Weights of a small image classifier.
Training: 19000 steps, batches of 128.
Data: trained on stained colorectal tissue patches (NCT-CRC-HE-100K), 22605 training examples, 107.6 epochs.
Rows from expert 3 of block 9, named by matrix and row number. Rows with one number belong to one neuron. Each number is 500 + 40 x the weight over the matrix's rms, rounded and kept within 0 to 999. All counts start at 0. Numbers have three digits each.
# up: expert up (model.blocks.9.mlp.up, 4x320x160), inputs 80-159
# down: expert down (model.blocks.9.mlp.down, 4x160x320, transposed), outputs 80-159
up.24:503513453482493518457484577503500559548510516519497509530481496434501439478472430477454501465487471511518531483512489511513538529414521530524492426485463534513507462509515500489492460467481489515525503563479496507458450459495430551429536494
down.24:524514489522513472548506493524539498398538478490467516497482487455569504545512512508474510497534542470483492468480488467472500505525534514504472491470528457523541557507497494511495501467455486529496522474499506549519504470495513483584498504
up.25:500509581466540513498538633533537511495532523443468501457580459560447522395473524493493527415416551514489512487438530549555609486502524477548419483449495438507528561430512528554578431473489490531634506444495527418456469474475537530454494527
down.25:625564548593489484424433551599582536548569515479416432455459427425434433490511519435525516509494481571458551573426411448533473440580463589433536466528462525454528561565419566525488468573528571523492520499532420567552478545585520573483432399
up.26:482439614551405500521487421508475500440528490449491484557474501436434655499512544515521528520482484528487487578519465433559500492501487450485493522499479443494444493512449494557536579530532556447526491469371434486526536478491548460514448494
down.26:551472430547461540560434510499554545495502478495540573463486465543518500478521519602441549506603534465568526478453497512468540427564569483461475529553474468440484576482557543456572455404511486509458451480522475504504448399475497465500537523
up.27:480485532566544490506517506490526525555561498489487437470517444498422509418499548500478495514473503523509517546477470418547502503483563543484515433475522486544551526529471512497526459534509578467532447418482518488527502503401502500494427479
down.27:538478442432546545471480544513474507519466564533536507505493487476539432453479500403491491518487536464528488531526536569490472497485458534540508500538546538495537513519544508483553480487514509442486532524533477507529505520470537528485465549
up.28:489516490556467480535428471503524495481504518557490509481517477420480492413506538485464491538491518462514529573489480440589473530492567477544490483585524505527538529508466547488533505516520557387477473409483514531485519520342519451520415562
down.28:521440435479446542583523510519497445479438505568603604485471491527549449535479430539467509491543480477530479465490537523461501470479454464503492548514459525454480511414572489491546504480485504508489471557519477476482479456491499470460543503
up.29:483506525556537498504522483488510528533562520492486475485499447471441494421493510512484490515456514535514500559502480414555486493455554496504517442472522494539545540531470492496514447520497559490519449451499525524513525507382496466495455485
down.29:518500436461524578466467546494478524526456564521512494491511514489546444463472494427499501502497526482543521525504527589481503501485458513544472486541530536494543509525555503501535457461492488465505492519508499498512483473465516505479473554
up.30:453469472513469492466527506468538554496506558433520484493470491467467548467489424488521593419504460547514596507456474529534583533440479493534448472492458542581487458498516474500516506533484510503552467536474528458445471443442391473417531502
down.30:488520465485518478508502530513436526498491537468519479509472467566562434510497541531457489540550473483470481449545474505455503501457503497531534491452522457546496485453524491489518504431537482563530515478489477569521503508478503478493513514
up.31:525470420471538546524443514502527541542529510328534486421514500536451486468517574463463542428489584448499531485415466588507530452517439464470522540534442486530503569486560505482514460535457515544524511544469525411556491453495607503445500477
down.31:494491546470500517428484511472514525480556570545533500594530472448481544520517496435531486514476502508491499585496468524541398457605503523516491556516486544499482501539466563451526502578580476438505560477509479453549486585493508564498482514
up.32:429531521407481509443533541413508481546597508405523512523540541573484491470511490559518460498487512526498505525458480615543544525453540476474475467313461483476454495426550535521447520484503444487520517525433475416424418473518478484506531504
down.32:569601480474534498563483556500556473464500431499404472455440546478577427472437519493539516478518507508529539451503538511456502557523446533519519471482557503533527500560478466573439489461397518470450520495527493556496478483514454513550508488
up.33:494525462475481508471483550509494547548499516526487521496477504431500426445489464491452502467498476542523534542493501534512543540435518524496495405495481554501500467541507496509483445464480486496505497560477495509458466458497430525425539496
down.33:496522512516503448513503502533534488392540520489477527500496476486581510542529526488485487518499494476447497502479483491492494510530526505505476486485519464528522536507500504524516526480472474506495515456500495545532516484481523505597479535
up.34:532444474478468554488546531533529518545508556526521506482469461541561453525494502500519481523492508577517491460511506479477536487457472467520475495499478518483502416486547569479609489481484548524515465497479430543509555462492492554483439563
down.34:495446538453484495454529441476528480456526513570546523524540465496506524502530466440491491546466509499487471541468542544528461497469516494482485521500499537488444474510512472499539539558522504437500517497487497447570531542513507509487487520
up.35:461521517545462469517454486466585522471536534485454492490473497484493567531492467479548571509491530585554579569424389431484501440461541496516503493546540516574513494516502554534516472501513551516518485394480504504510478431447508467534478493
down.35:439539514466445477510505495459483502490416527528449502427456516531536497485481455521494469513511461499502542468526540558508556603471422428485420401550508528561461402514550474509523535478472491450524460560487495526471501447426495468475512508
up.36:543505507585506501507528492548506523434510522527464440432473401466522456423526552499486506436552448525508518534492502472476523509471592564495494420502527454493559546559484496582545489428486556428476514377502551510518488482441409497510462536
down.36:540492450456504553430518555532510475553464585554557505497484428508513399492530486434456495504468501477487503564509516558517476481448482541497517473475534547455513545466543565494563496515492487469528557521456431507500459536473470581503483530
up.37:495414536499458525462535462525504525449490531504486456515476459442452573493494499491479560425428460540478557547529510481588537464477497512506478530429449483491573467497463504534546483519510483481503501459467522527513495476492456520465482525
down.37:451500510505499464514456481519468461505461509517512540516555500550493488495500495512465488450467454513454508485566486530495505517464559503507489483433512463487520507450472481536488453479531451514508487476537524543490518486493482505474517492
up.38:456448494477577464449524467447506561436501539520461459490418464416455536446450436541550517458514513457594498465493509502512474524539470510602479488439517506549511490473534425457510476449530462512554470543558552458492501451442523403433531496
down.38:411471482499568427485497503470499471433431573489473411505542390604488526479578513462531493508537498466485530551474492514542516522487499496604504431508526456654549498513525508515630511438545418557629492443431563442633511523369540431544404586
up.39:525507510471493544514434491523614461471537504523492532435593462443464473483524510489486559500500538513583562581394511541525488512541623466503429476539540511504509529506527530554541470461568566385475484461485526448447457460474484463524501555
down.39:538441487530479537570540468533503486470527445569539517522468491520447522567487402525478508471532472505515461473513513440503484478486460522455515553491457540451503519451474486490485499570505525525486487589495479475492515476552501474474528435
up.40:459499483457467476501433537473515514502540559497498493454468484482482512453492488516472491494513511459507556552503458528524510464482513508489451488514476522525509526547508527461518530495558469494543531497525513525516484521418578524464490497
down.40:517493487484491495462511490468503506482438488489489489478500494493507532494499495513485546475508496481504517484512511555481507498523454477516470501533491502518521469524506473494514525508481480470492524545512558470477479513469490502476510488
up.41:506483506533525524469542484536516472462455488472458489529507516543494522581502486491541497425488480490475458452546522475485494514525399539489525529471459440482498477478478462573492510531519475516520504589491437482512553487523543520482474458
down.41:516519509515501516506423497494504581538514521476505504507520503444501518468481530505513517481506511528531538531448441554482498453545538516520463529518482504459524544542446526478496450473522488503487517448496528496468467510521483500469513526
up.42:476460455570492522401518569470487582527473561561456440544504445503491498545520403532505460524503468447601580454541475464503488444466520569509520515536492500498528478457485583450511477502549449531555557547510459536575491543484516526480496508
down.42:590428462514550542485501473568490571446446428521556524452465471415502477558454473555426514453557477450512457444469537475465481486469496543497464533479448485441579574460547463503552487464493529575502447511517539485510536471535572437465520487
up.43:522459492532539539512568466512539413501481493464459516489575502566527527540494506462560505389473475579525487470498576475476501512533411521507508512449489436507510471490510450663508460517461422518494416553516464436534572348510497491501494491
down.43:510492511490503517493445492493471549502498535506523525548529517460500530496504534473506513488474507484490501556485440561480425436568529521546505564521490508457529522526417538457498462533543479478473542434529540504478480559520501516491503524
up.44:435494506385462463485575514459486477505558574529581522536536506445541551517499500516489520542527554514495486552489461517533475441431582491531498492395463552509575546503568506507486552530474526454515513444504538508468474538469541427540504554
down.44:494527515518425507581502500478516456513478409487450519421472524534467489469494428536506532527519542522507539459459500555523524536501448380452409452582449560520483475506489483488504531533451523479462463580518516492431477468492484465471532461
up.45:482469447563474511448491579466490544509466563564476466540504437505471489540542411525513451495524473456601600478538479485512486449481525546491535517550499503500492471457492572465524461501585454517563547544517468525565464538477492525469517509
down.45:571435466494577524455504478557491555427457445515553510480478462443514485557458487535432515442521486426494450439490541504469478490500486549514463537454466481459587568461544472495555503477484488550503487511524558465503534496518570457478519494
up.46:541514508417477532421473483558472551460513539520547483482477497436559481529521510491466459521478464443443449515485486566512431478462496482497492465504472528472503513463619496526491548455485475491470510468552501523458490507510566440476500536
down.46:507504544505459530479525518472546524508521432495424450442481485519443509462491416537497472489516510504540524516440538509574532544518445450432411456542456555517495470535508523464530532520506509456519472581472489451490496473472517437471518459
up.47:452421542451511464491475462467566448416530543535529514512529469544502560513470494531509470467515488540452495541495513503499531546514560561521436488356481453522474501523556460545529530494553513460551436473515474417561509442453456478499479563
down.47:491471483511499506499497461485472452419427541509470432510612513600460527584508442467512477382506451505478521464533498491524469526554467533483478457554468573519577492546484509570546457539504392464464450504528579445535510511471489447528508517
up.48:469486561434469472487478489467523488521578529510508491466544459516454495494534513516492476522489494544495533611476485487542527529456549554462485422388510455537430449504501502491522516509590512456561448472479418470542517489432473554476469480
down.48:498479506449532467487488503505501436506525523523520512556540492483507488545513476320530468566398520486440475536546499541545424507534477512527498511533501531530506501517500518488538504565508500447449532531520472490541536547492541545534449525
up.49:477475532579543484524557496482515529522500490458463439497538464542453540412501537528540500473481488518532501501485494455511520488488540499520520499522540486496562540494461523552539478515502542464517455384490531481519495506482504493498444502
down.49:514474449474494510491473514512508479504453609527563556473478460469552433472519514465475511568530530473508498544509513544484499481469518489525528490567508507501512523516549481482574493450512532496523452464497495506520509478438524526500470570
up.50:505500486519493522488503525509527558564572526463509430500469480545519505472522520495507453541476479547522538472473480469499546510450504475505492453498486535517511435523527564466567494493489575504516495521480436526520505479465480556487460545
down.50:516466507442495491451543473487523463457497531575515507480488465431496490490462444498481509477512492542502481534504534522516504522488494566488464482439498544489496486535542475521525518521493486472510505525479510485537518494506493492465521474
up.51:531509505443512520483544568558507495453481537555501465392474413531507463450477497489502505466462525539516491478517511556498582467479484570563505457491481492494539512452521515527600486475500479509506511451565497499473457511472489547449467543
down.51:514451497547436502461477485494509504541527485487535502506538407494456491499596482546417498542477504463467515541427473510555447441531538465474501526530427466478484523453457548429579512518572475540533488495486503485538491513490512487512498503
up.52:451524458545497469525453483459553505496504544466508508495502486454460518488475446496509509497512553530558599551412442455514502503434566496523512484533514561561549582550471474477519457503512520529532452437469583507517494493376539436522509537
down.52:446509486456431537478505523430471507484396519520490524465481543512563512463487456511488509477509474490541557477496549585502528578492426399529393452560460540547473427486556481489538515472469472438482435557470543454412465439415440466469534543
up.53:469407510504508498464530451515501541468494528463538496550562472392448585500506507497478585444415504509458487531478524501561495446462536479544485526420480484484608517508468497510521512518484462495499491442471573452493529534495506495469460533
down.53:488498527530475478573474464513438458519435479480511531469552514557509503459524539506456495486521514499471530455558499516468526518479543455500505479519515466513523516503465453530500460472493483525467473470510550557511543464485504471507514509
up.54:469514515537503486507459474469592508449558534475463502530482496444476563516496479486558615486482544613570572579384384446504501447476562499520518505518535507574482500503480533533501447508530582498508495410471512478496463457464447485519490487
down.54:442519502471447482461490499500491541506417544528464497419455491536534468502510454529443423532522484474511530477497549538529560593466448428458418391550485524534467397508565489474522527460492497466546443573478465520477491432434520473457504514
up.55:518494434465494540451453595496505548498518567529496505551481458509479452475524433530428449531532511427564502503537478507508511412502557525523516500541448496492507521479538546447519500421532498524571567543494477529498462508474532556442489520
down.55:550430460473573548429514492492499565478500462548554522530491462442486508530495474478454509480489520432523468512460557529521418471540486540508463563516465533486557549480531518438565513535502517491500540532499530441537521549495574495500483509
up.56:474471438510540514485544536486573518467489518518495499560509496503548464584517417564519503501486561507541451470526520490488514475516448528559463525479507448513485499486491543483516481432523480521541518587458417481529518499482471599490440515
down.56:498556519562425476499443466492511540538529513460486506477486510466467519542487504548494501503528436581482575524439397489488533487495562499466485476476449498451481513490449505522473496517524513523500478475448475541469431468536481463506562448
up.57:464460522454524486445516471475509444506490540547508471511588503484494479526515475515509453514459544506485451520511517498546522533483538538474441418387498481505527504540553496514491524477536494495538493575504448455555554446485507480501473501
down.57:487534452499535497507525550458472510514436488536430440443539524522446447505478436524505465445516526501546532503467515525513496521474439524475495464518492596520569493548483522532491464528463433452497492551495509467501442505497485507481517452
up.58:502510458512497501507512571496520546537556538476505434480433488553547493481501520500531469543496479553544549466486474459469553487451475483526485479502505546533487402520538559474576503476472536516512489513485436541524488457465477591498463542
down.58:478470542430500434470566472494502431423493502584492533482458468421490521519462454541489495484508462534472449504539522459525472548492489540486475468425476536508491463528514471519523567539470510470503516531481500526507544506491520473490516455
up.59:480490498480520498408506484522533520427482561510492463523487456433470508553498397506484547472459530456476521510521443505551529530475477516601463462485489476526525483483504474492509506500554489523546504537508530484469499481474481432475508480
down.59:463544502492558444513503542445430469512461520492460465501511552509527506504449523485546474461504494491471530471561484495477501539495476554517544477446538478545579517518462472553469482504482459502486515489537562541506491495480494477521503497
up.60:441506478518554445455545550499527458468439516507441462480476508532510475533502526588512464440488514469472467483516511461520505531551429555516488465428492463490601491466477500556491521471536446478493454502559466503475541470502536466524482480
down.60:577519451492530516498447481557484560533457535511526499494488488458557426527469486488470502470483470506507523520468488578454498484470470553532485525453525504454491500510518489508486439476524513558506528532470461527515497511568462534446525511
up.61:503489496468517510533481589505511555517535520405518483450492491530457530418486529488484545415444559467442508478448476560535566447507461472520455526488479483523509577457547540488538494518471474543567528477516529436519469501485587530429494482
down.61:501480557491498489444489513531519503467553541502530478574524444460473527520545510454492480530466508471424462549499456499554418463590485501493526535520472494516491489509426548451528522571565488474514569502523458499529516588491529576503477494
up.62:478461509509548489502538439483506491462475518510481432471453459444457526453473554522524512512515569593574424549456544447526527488518513571525505487530494513537547557552492482512522455491509566529565454504516475491570549451460519432475407487
down.62:553522414477584537475477528445560580474511566487520470519456504484522464482447514526470551463598491460574550508487514501436518481508533591539556505478535503536526557576559492486514446421489525498524524501454560493534423455439480486508531528
up.63:475506556439414458537453528486570435471585510548504568505510494531523567522467468495549529543518461548455527575472420551498485471476586492505454504443480527501493505482551591565507550542533477384501551415515457515483470524481506492526521531
down.63:511512507486502498657541458485501397477466374523491565482480565518523524514422452519540551476502463518503484412549538510464510529506415467511478511486518515482476459454488444554447522530441502512426495559539530502457526472545465468469524454
up.64:431503522430533488454490486450530529552564499449484459505505531521521499453509497531528501500439522549529481509476564580537516572498500475519425475414506487523453465527510516465478475470529504503530494577451451469519560458504461539434512511
down.64:570553487526506486450469524521553477492536535478472493484505489482538439548475520475551500501493486558490528530499443473468522505508505563496511469465511509480520539546520492592483474482448478491476497473471472518521483476535494524541480478
up.65:470486449548499498550444494478515501502516494492547506491474494454454530448509558500442509524475557486529523519472475483557500523503543463531477515558514559543568585523484523463536467507503522461472412479483541475484505498410526477516451564
down.65:464444444460474519551534514454510427443444535563566585502507508571519484560501424512499479509523515468544503485487537525496478501502458456543485533508463523521470474429537495471551509500494497492538466575494490437510492454452516481478492519
up.66:440473523471550417475547497450530547511496545474543442521479528533422571545457447497526453524520496434465508468465513512503492561528451512535425514474415506585427461494541519445487546530520517534569475574508474437517503518474535466424523476
down.66:526545432437570572450571539425533521481462509510479429470451541524537471456408428571519539393570448513544522474542556541457543531483464596522452501402548531503493515522565475545476483463422415451466540530440522450457440441504409520472605453
up.67:495492539536520495470538461535490478428435479486468498531488524511482554593493508498523501447500479494462451461543515444472495521529413531502519522494454446472523472489455449568487528517527487522516491545494467501502548492530564480495466453
down.67:557518497526491515539407483499522557567530492472521508499506498468507507469482537508500517516516537531529538540444443550470507451522552516504489526514505499448473546538465522474487442470527527518475510466480485512501475487541474517486524523
up.68:462464436592532477571537477473531429528480497417463495485560509575517570513526587470540493442477481569531509477486540468490506509529470503480517507506529492557583533540480474653509451515429471483474430508489511467518568425474499498538457528
down.68:463455437447534514467509513444478496463477605558557559577519491502514488526512483478499504506510534427530485543502496560494403434555527521594550580498497504509501505480453538426545485512549482479509548482518532473503470557454515515497488541
up.69:455464525416509518424561488468493510491493563518519490538567492481508535531499448518479487496482510512503468517514474550525533496446549521526463474404435507506523459486559471494485531482533461514573518505517545407502454492495467441464526500
down.69:505510460518536490522525548491468492515463454489446476427503515529481455503490465561490474463529509482525509423505516514501500525477455480470487470501469515522570499515483492515505494489452452510461458539555527516458482484496508478494514463
up.70:483364476544490501448487471505538507393508561539458479469486463463458556450474466543537511429480450553523507534506539462550547535509485547513440454460518521489580501545519462582540479428452489467506425515486509442546557442417460501446431553
down.70:442527528571488410566540460486511428451479483466454450476597472589470543474524496507532491444525473512460557500465499493500550559480521473550511438472518429597535503496454466595557503468483408537529457429416589458552504483421457447567519546
up.71:532465434465527548518440538510528541545517516344529486432507495535457497468507566464462533436494579448482524494430462575508540444518438475471520535535436485523506572485560517483521470532469509533533511522485506421558493465495613518435494485
down.71:491485552479494513436495506484510524465554562542538505597525471452484543516519498441523485521471492500470483572499459516544399454595494509516504562521478531502480498517454561457532507575572479442506557473520478467534492587489513556495482518
up.72:451495467601519461540479590490562527522522503508447470474470494529489507449489562549483469482494494493484522490469468396531509503547530584476509462537483513549640573544461566476516430543466582469505455447532484523510510504443523544500483485
down.72:523478463396531546451499506514468497496461550583556522508443492474539437505459439470476484536509553451516459524543559551501457539466417517512502494483535555496443479444578493450532487523551521460482520594518425505501495513491505525461532499
up.73:474516522487428463529421483484534477468543520565522517476467491454533558505480493453533556534476537564502555587457416500508482471432540501519495500497536539565500512486507536523524513533526509506507499427499489524498502517438529458531496513
down.73:489492497486433501632508474463505402483427441529520587465491529542529503509484446529494508482520483499521522461515527542487528526503456414486462494534494520508470454463523462508513526508469493482471482561515523498459495454473465468498536490
up.74:511488412573554511499479514514615514409544527507456433496426465446529461508532472493521596483484544530550522503461439396531485492508508508556506504551569491580476546569498540495542444462480578498480485512463515516590494455455439575535452523
down.74:454567496455534498425542545442555539493467544521403473421451539530516470541397420537545455485544450533545557455455554533499573609490407513509410415448494555527491404500550477515452515468412473533564493570423488464455464454490506469455527464
up.75:471476525569490474542509497490497489485505515533459506521536461485459535434504552514497486503476486513526462555532506422574472496562561476540500479558505486525545527531455559547548498505508518390488461412502501526497522492409530436507362523
down.75:546460400493503540544467538515506496489458555527592572475460464507535420505461492520483509535559519471544494500469518528436480429501493524516536542528495525439511566454562513488555473446501520525506468504531465492551463466501550498485508509
up.76:409439523510461417491499554454531508456627565508522554536447444544476570547501450592512472417569432470480532462461454462518459484475535474431489488386460514532448517501554525512514507509501459482554465475546491484526472499402577523499510482
down.76:491538533495529499547480456465523490472425478457426445495533529543499611503462482389604577459456518512500548531500488565499515522536440531585448513571545524582545496580483487589510487518476476438505542429446618431511510488460489480501488514
up.77:518472497500551568508672520505490435455506518468426459506537490627576500488536575501547495397478529560550451452526595503480514498522426487481514502399544397522512445446494453637512486448461416487506495526510450478519522393496456492522441504
down.77:493516546453447476505446484488478548510491615519502556522493528432550555478471501478496545461478473507517518534512440574488463462573508506539425545511479544451515472545446554457517522590525470438467580475537481530438501528492471520447539506
up.78:533501581502402514470497500536496579447579505498534512567434511494563604503474509546525485562480469486419459498539474488491508456494462516457522537494458494418453501475501515511492559507499512451473536404454423523499497531531487520524496518
down.78:549495512540457579568536458499491524519475377495508560471469534543538551460470451576470525514548424509512514441486560490471540509481536450487433492524474482447461493458526467508511518436467518491443444475485513477451501412506473427477559542
up.79:451503470486547436477554563450529551536532584440513428542471510560507551523470483493537471545488497472487539468472499508496518506516440484541436480465482532582468448512541564443499555524489512493522496555496444510511470505455544553494491521
down.79:578525490466512553462562528480488532472426456543461486454383532436505501456390401551539541446558457511560490447517559502462490529505419542494443494486486578473469493506544476522494534515408511472457536546460511474457479460517483484434587401
up.80:490489563494477475519497480518500473557557501517532499488516477532462500473518516481521459551470455615485490552494493459497527545399541502482494425425486483513422429508498489504507516502537571462540435455485424492540540500473452561483430490
down.80:524463485453564455452489500517510430472532563536529501547549465517496443599530465347530454574410540487435465535532500543532408504526475557509513494492502520514489497507510515506535499555529510467488533547523437479582530563528555564525418496
up.81:461393508489502481476541427500470529486481534448556514551578484411445587483516507500474564449452504526471472523502531520565505466445560472540475521411455486481623511521477458531514500506490485494514482453446573431505540510487492483453467556
down.81:498485522549469492578464442536419456501424463474514518470558532575499506462528542527435492477544518494474519441534493500470524515470541451487521485542512456496531525494453437540496443470503477547450436470533563550512544445502505449498526509
up.82:510456562431486514512515556514508470470494539537520539466509439514512513388468502503497495460484513551499489508487522542541568499455526483528419492432476519485548525460545507534641465438544494470550484433549521458445493442460486476481498601
down.82:503483516532421497542490487477566472540549454473516530524514448519432516534566458482476509561488560484457516529441454512553438455566533465478488532549444508510428502486447528429537526579565514512520520523489485464553493535503518528514508472
up.83:499514508381551492520471497498523461494467495513527483481572493508515450487528530457497529482449511531542525538495569589502549503503508521559450484420547446569471496477549501518517480468554438503549504512493507391482447482473499543485487551
down.83:488533541543425497487489526521536518499529551477464475463486453503496496485531500525470469516523434506482554513424448483543517510533487434454479452565427504523477481486456527472545520494496521470527452498495462508438464479450489477499482522
up.84:488539476431527487471552572462482501512501598535520465535505484532516446489472492502511457554499566441545489494509530517502479461488534518549496467474525507520548501479543513427489542476543485493525532498542469548500496529468538501516458524
down.84:549443470500521550481523508483498568509486432522502489456442473450459503470497431519439525500524538434546487500440553535519447492516474477481441535550462566502562533502502494446545526521476557491486540556492528461501506511495555457456532478
up.85:464506549415501484471506514451560533515573527422475512517530509561522531518468511519535523500456507573514521516465478607489557495532484482529375482399434501488467484462564551505498502469514424451511512490453476443477499457490508495469534509
down.85:544529535484476495465526502529449482499470517568469500461462507525498458487460426490519463487523473544487500497508530498497503543457455512476478456521478589473497486516528464551500512547468523456464484535513481506468496473509487462478530462
up.86:512512500562502520473488492514583532393538536529419470543453468413518502505495467517551537522497566535570450563456457421556505490528472533497526484536525451514466536528482512533512456472533549518522452509473386519532552406478468487500418493
down.86:532549444540496477470460516495558597492456569475456479409468481511526449522468475559492489489592467502555589484410495521465564506505511519472459431534497545483559499552573484512485483415467491546543470520456537520479424452480507427515524509
up.87:460505536403486510419535485478503500539454504474480483478610517515448476537528491552459516448485512545487551521496492618511585527439540490516455421436488459468554441495524507556479496429478412534605500487448562445451442491510459472464496487
down.87:524544479506497449544511510513536416485524501523454535462509488490601390527499511521503443563495488512475479474511519470473516545471514499485531444473524481520524492501479473546532506457443525486467442489539440570490513485486477511584482538
up.88:455438503532484485503522540466541567477585510429558509495429475412440549433504476598470584408509521490512493456430441503526525445508528457529497515490410551517481570500509537444558495442524494550558504496474576434467452493449523523404566460
down.88:488487496515478471435400466477553529503455594508499479510562424477417524562560540426515499527473547516528561619457417509572451452528558549499518496581489540503552469579468601489579494540605487460595527474459463469636496565448559559518387512
up.89:508469461571550509523507486545490537457444520502450392453472474447551519432571557456522517463474469563537545514473496433514509510440534549538525498546571482538600533554494490575532440463483546478491460387496576512597504479476444547533410615
down.89:517565449456614493485542573464567496561512553531511509488427510473525452428425507472528539490534481479528523509490560549444518514487547565566529482411576510533495536527514499497471504460401538473495609501442520489448428511446449580529549510
up.90:510515475481505517440479546543509567560508512511502498504471498428500428475488467503456496484449479537513507538481512536537508545438493494503463436477459542479491473510514526469481438451501529500516470570454463516451511470501477534430512497
down.90:517545504524507456528523484528553464398524517501478517499496499491562510558507521474519506518501508499470517516473480460479499521518524512506504485480532481523507520516493488552485519496462499493493520460465501544523499488491516503600490519
up.91:455488484411515504454555516453508499532500544479538443530538500489508514521499480501500484527496532519518489514518489533527505483495525504537440459419477533523568488526562531477505530513502482488525523534500482459497498481468524482510492522
down.91:517506499498489503527508523470466495538467465510463482425490503502470467457485450524498494475510516517517516506464520554507490516480455488471466475539484575500512497526508495509515492524487495485490481542508500476474490491494504489451526456
up.92:473489519406490492446551501474480505514506592517557504595566492469552512530498454496497469547481539494485443506500474529536465460455536490539458482413483525522526494491588515467487549526533498483545521492503489462488503547478538459518497540
down.92:529502515499491541510532512470516516498482415501428466407475521484464499476484436526492505473520547481538515459455523515522502541491486438445442459555467580522550502554502463488484524532446520452468468545511550470445496476503512445494534455
up.93:499422553428478492504507440504492466445490517560519534519560499433501543490493520452489483484489527516468481571481549508563508559509537486528421510467456533511541489499558469543506540519514550424522465474477524455503549490477545404494465557
down.93:524470477528509488564512462499482443454473462498535513494538530607453508538523490555456488440573538444481491434482498459478480486520515471458566523506497478485487532459461444513480484515515454527464483522539549491525495484520515458532565460
up.94:481516501413567479385575592522496455456526522517496436499482493572504446513510496571478440457474525441461453485514524527541467552518453521434514418352520464445508444408505509526481532527577438422475497534580430494424445519504515489546487468
down.94:562566458443555508520468511513486565480450496545472461488413562464592441522373453494555517447490472517533526460492529598417520522507355591559457534436537535456495479534493457530434453506472506528481574570504453525495484501582434534406569433
up.95:458471478585525474553517476477529443525483491419438497502570504548471572488531567488530494465461499547516498506482519456509504524551531498500491491517529508538603546553464488605516467500450496464485457486450524467484581467468518490560476517
down.95:506453423465525543487491516466494489459499563570565570551491472519512470542505475500499497540545579451536481528498510539480429437548530529543548564507490505480469542473497540422559471500549523496490525515504477471532457515479521511512496529
up.96:467468521496514462453536483455577535487518539502533401466479517511392541548463468506534481499523534462460535490459482532513549544519457536505410515419459477537428476507535530490488542496524490534569492566458472434556487515491530493434481479
down.96:529547431436586565471566552432523508490478520524477445493450540523524473458419456513530530414551492499551520513510571551458488507524455600519482520417567567489524534536542484547460474510447419386436575527477512462472430504523436537506567450
up.97:518459517517525495455541452520504541447475559484487432492442428413435511424486461507535579426500502513546483443532473475563542540485455493573508502477498509505509496451529458501529463436492457530538485528501550481492518444456468461400511511
down.97:396500503511511423530544487463485456480469536493499445479517441604498485444558546506501461577530559454489507515493522468524505520467533419548550435546525450596496502502512481474590546459524510533574485458436523489568515522389542449571434563
up.98:445533503446452459515461545446512534519559542483548521470473501493454506480490465503488533513451542491488515585435389574518498420435534497541509510471490546545473546458533591452500516541564488540543559428489525470501444554475561509471497497
down.98:464531528449467486513527491442491456469458505537482537488510542507541532465503503477523508520477544483523523489500567577521474551535471424515430481547522524532455425533480498466520559558472509402436525544479502490448506512443448507553494535
up.99:458441543537519484506558449473489504528506512458513501523542463477440546445499509531542466518426557532521463560521526461544511475458542493544514484470504458537499564516469482483530473504519527548599437488462491462552561476445564481473466487
down.99:486526427469547559457414568444507555515464576474494451479493517447519447440445543447514550506528561489583575546440504570466513498512523539563477470537524546549570531563549519475519425437499513483509501498442573486523444466436502494492479546
up.100:475436479576488491464564461499503522483481540526519499469579449453457558447493506532488532442449486513601540454493555445548559493419555488529496462476556498486583513496469471559541484431431441533500445473457579451493538526423467510470466594
down.100:447545513549496400604477483530467432536403521451516517492588471532529469397568585422501497554455544472460541542517497563472526497452531426614570469533579391563537521468443453547531465434516460551543477393453555517537554507454475577538441573
up.101:432435483504596462437527454438527559413470554522476448511427475436455557470463423545543528459524494467600479458502531480528474532552469496608461496443515482561478472460532430472510484431528470513582446529541540434495518445434546418441508525
down.101:407486489480578402490500518467475476426427584494467405462507376610478532462563531452533455525558526452489522539455501514534496545495497490592495385521515472654516497526542503497650529446543445555641502454438570455645506536352580420560412572
up.102:496541571424500485523503567499527480520506505461487501450579499532481456420500526475514550477427527572547545573461530588506593505503492443541403453468489483534466488461534527550512494439532487499555513449437532393411437486461482498476519535
down.102:526563516567429495459446540512561522546540587480440497464481456490492422509520493521502482544526475559500582545422448492545534506522484476438476441551457514471442500493473544497525492510498518479486445521436385525474458465502449508512489504
up.103:483512431552516491512461478487579501446482544514456445462440497445506517492492509510503549505518551540586554565400481420522515518495525513546484469561545519574543546546501499516516445451497611493516462512452497523514497438427461493513435524
down.103:494504469468510499492541541471539520442456528533513479479463482573529454534477442511496460500551423488521544493485543508493547544484425495522483463480459523532455441434569479503542527452475470514571467535437494434492452453449494493490511521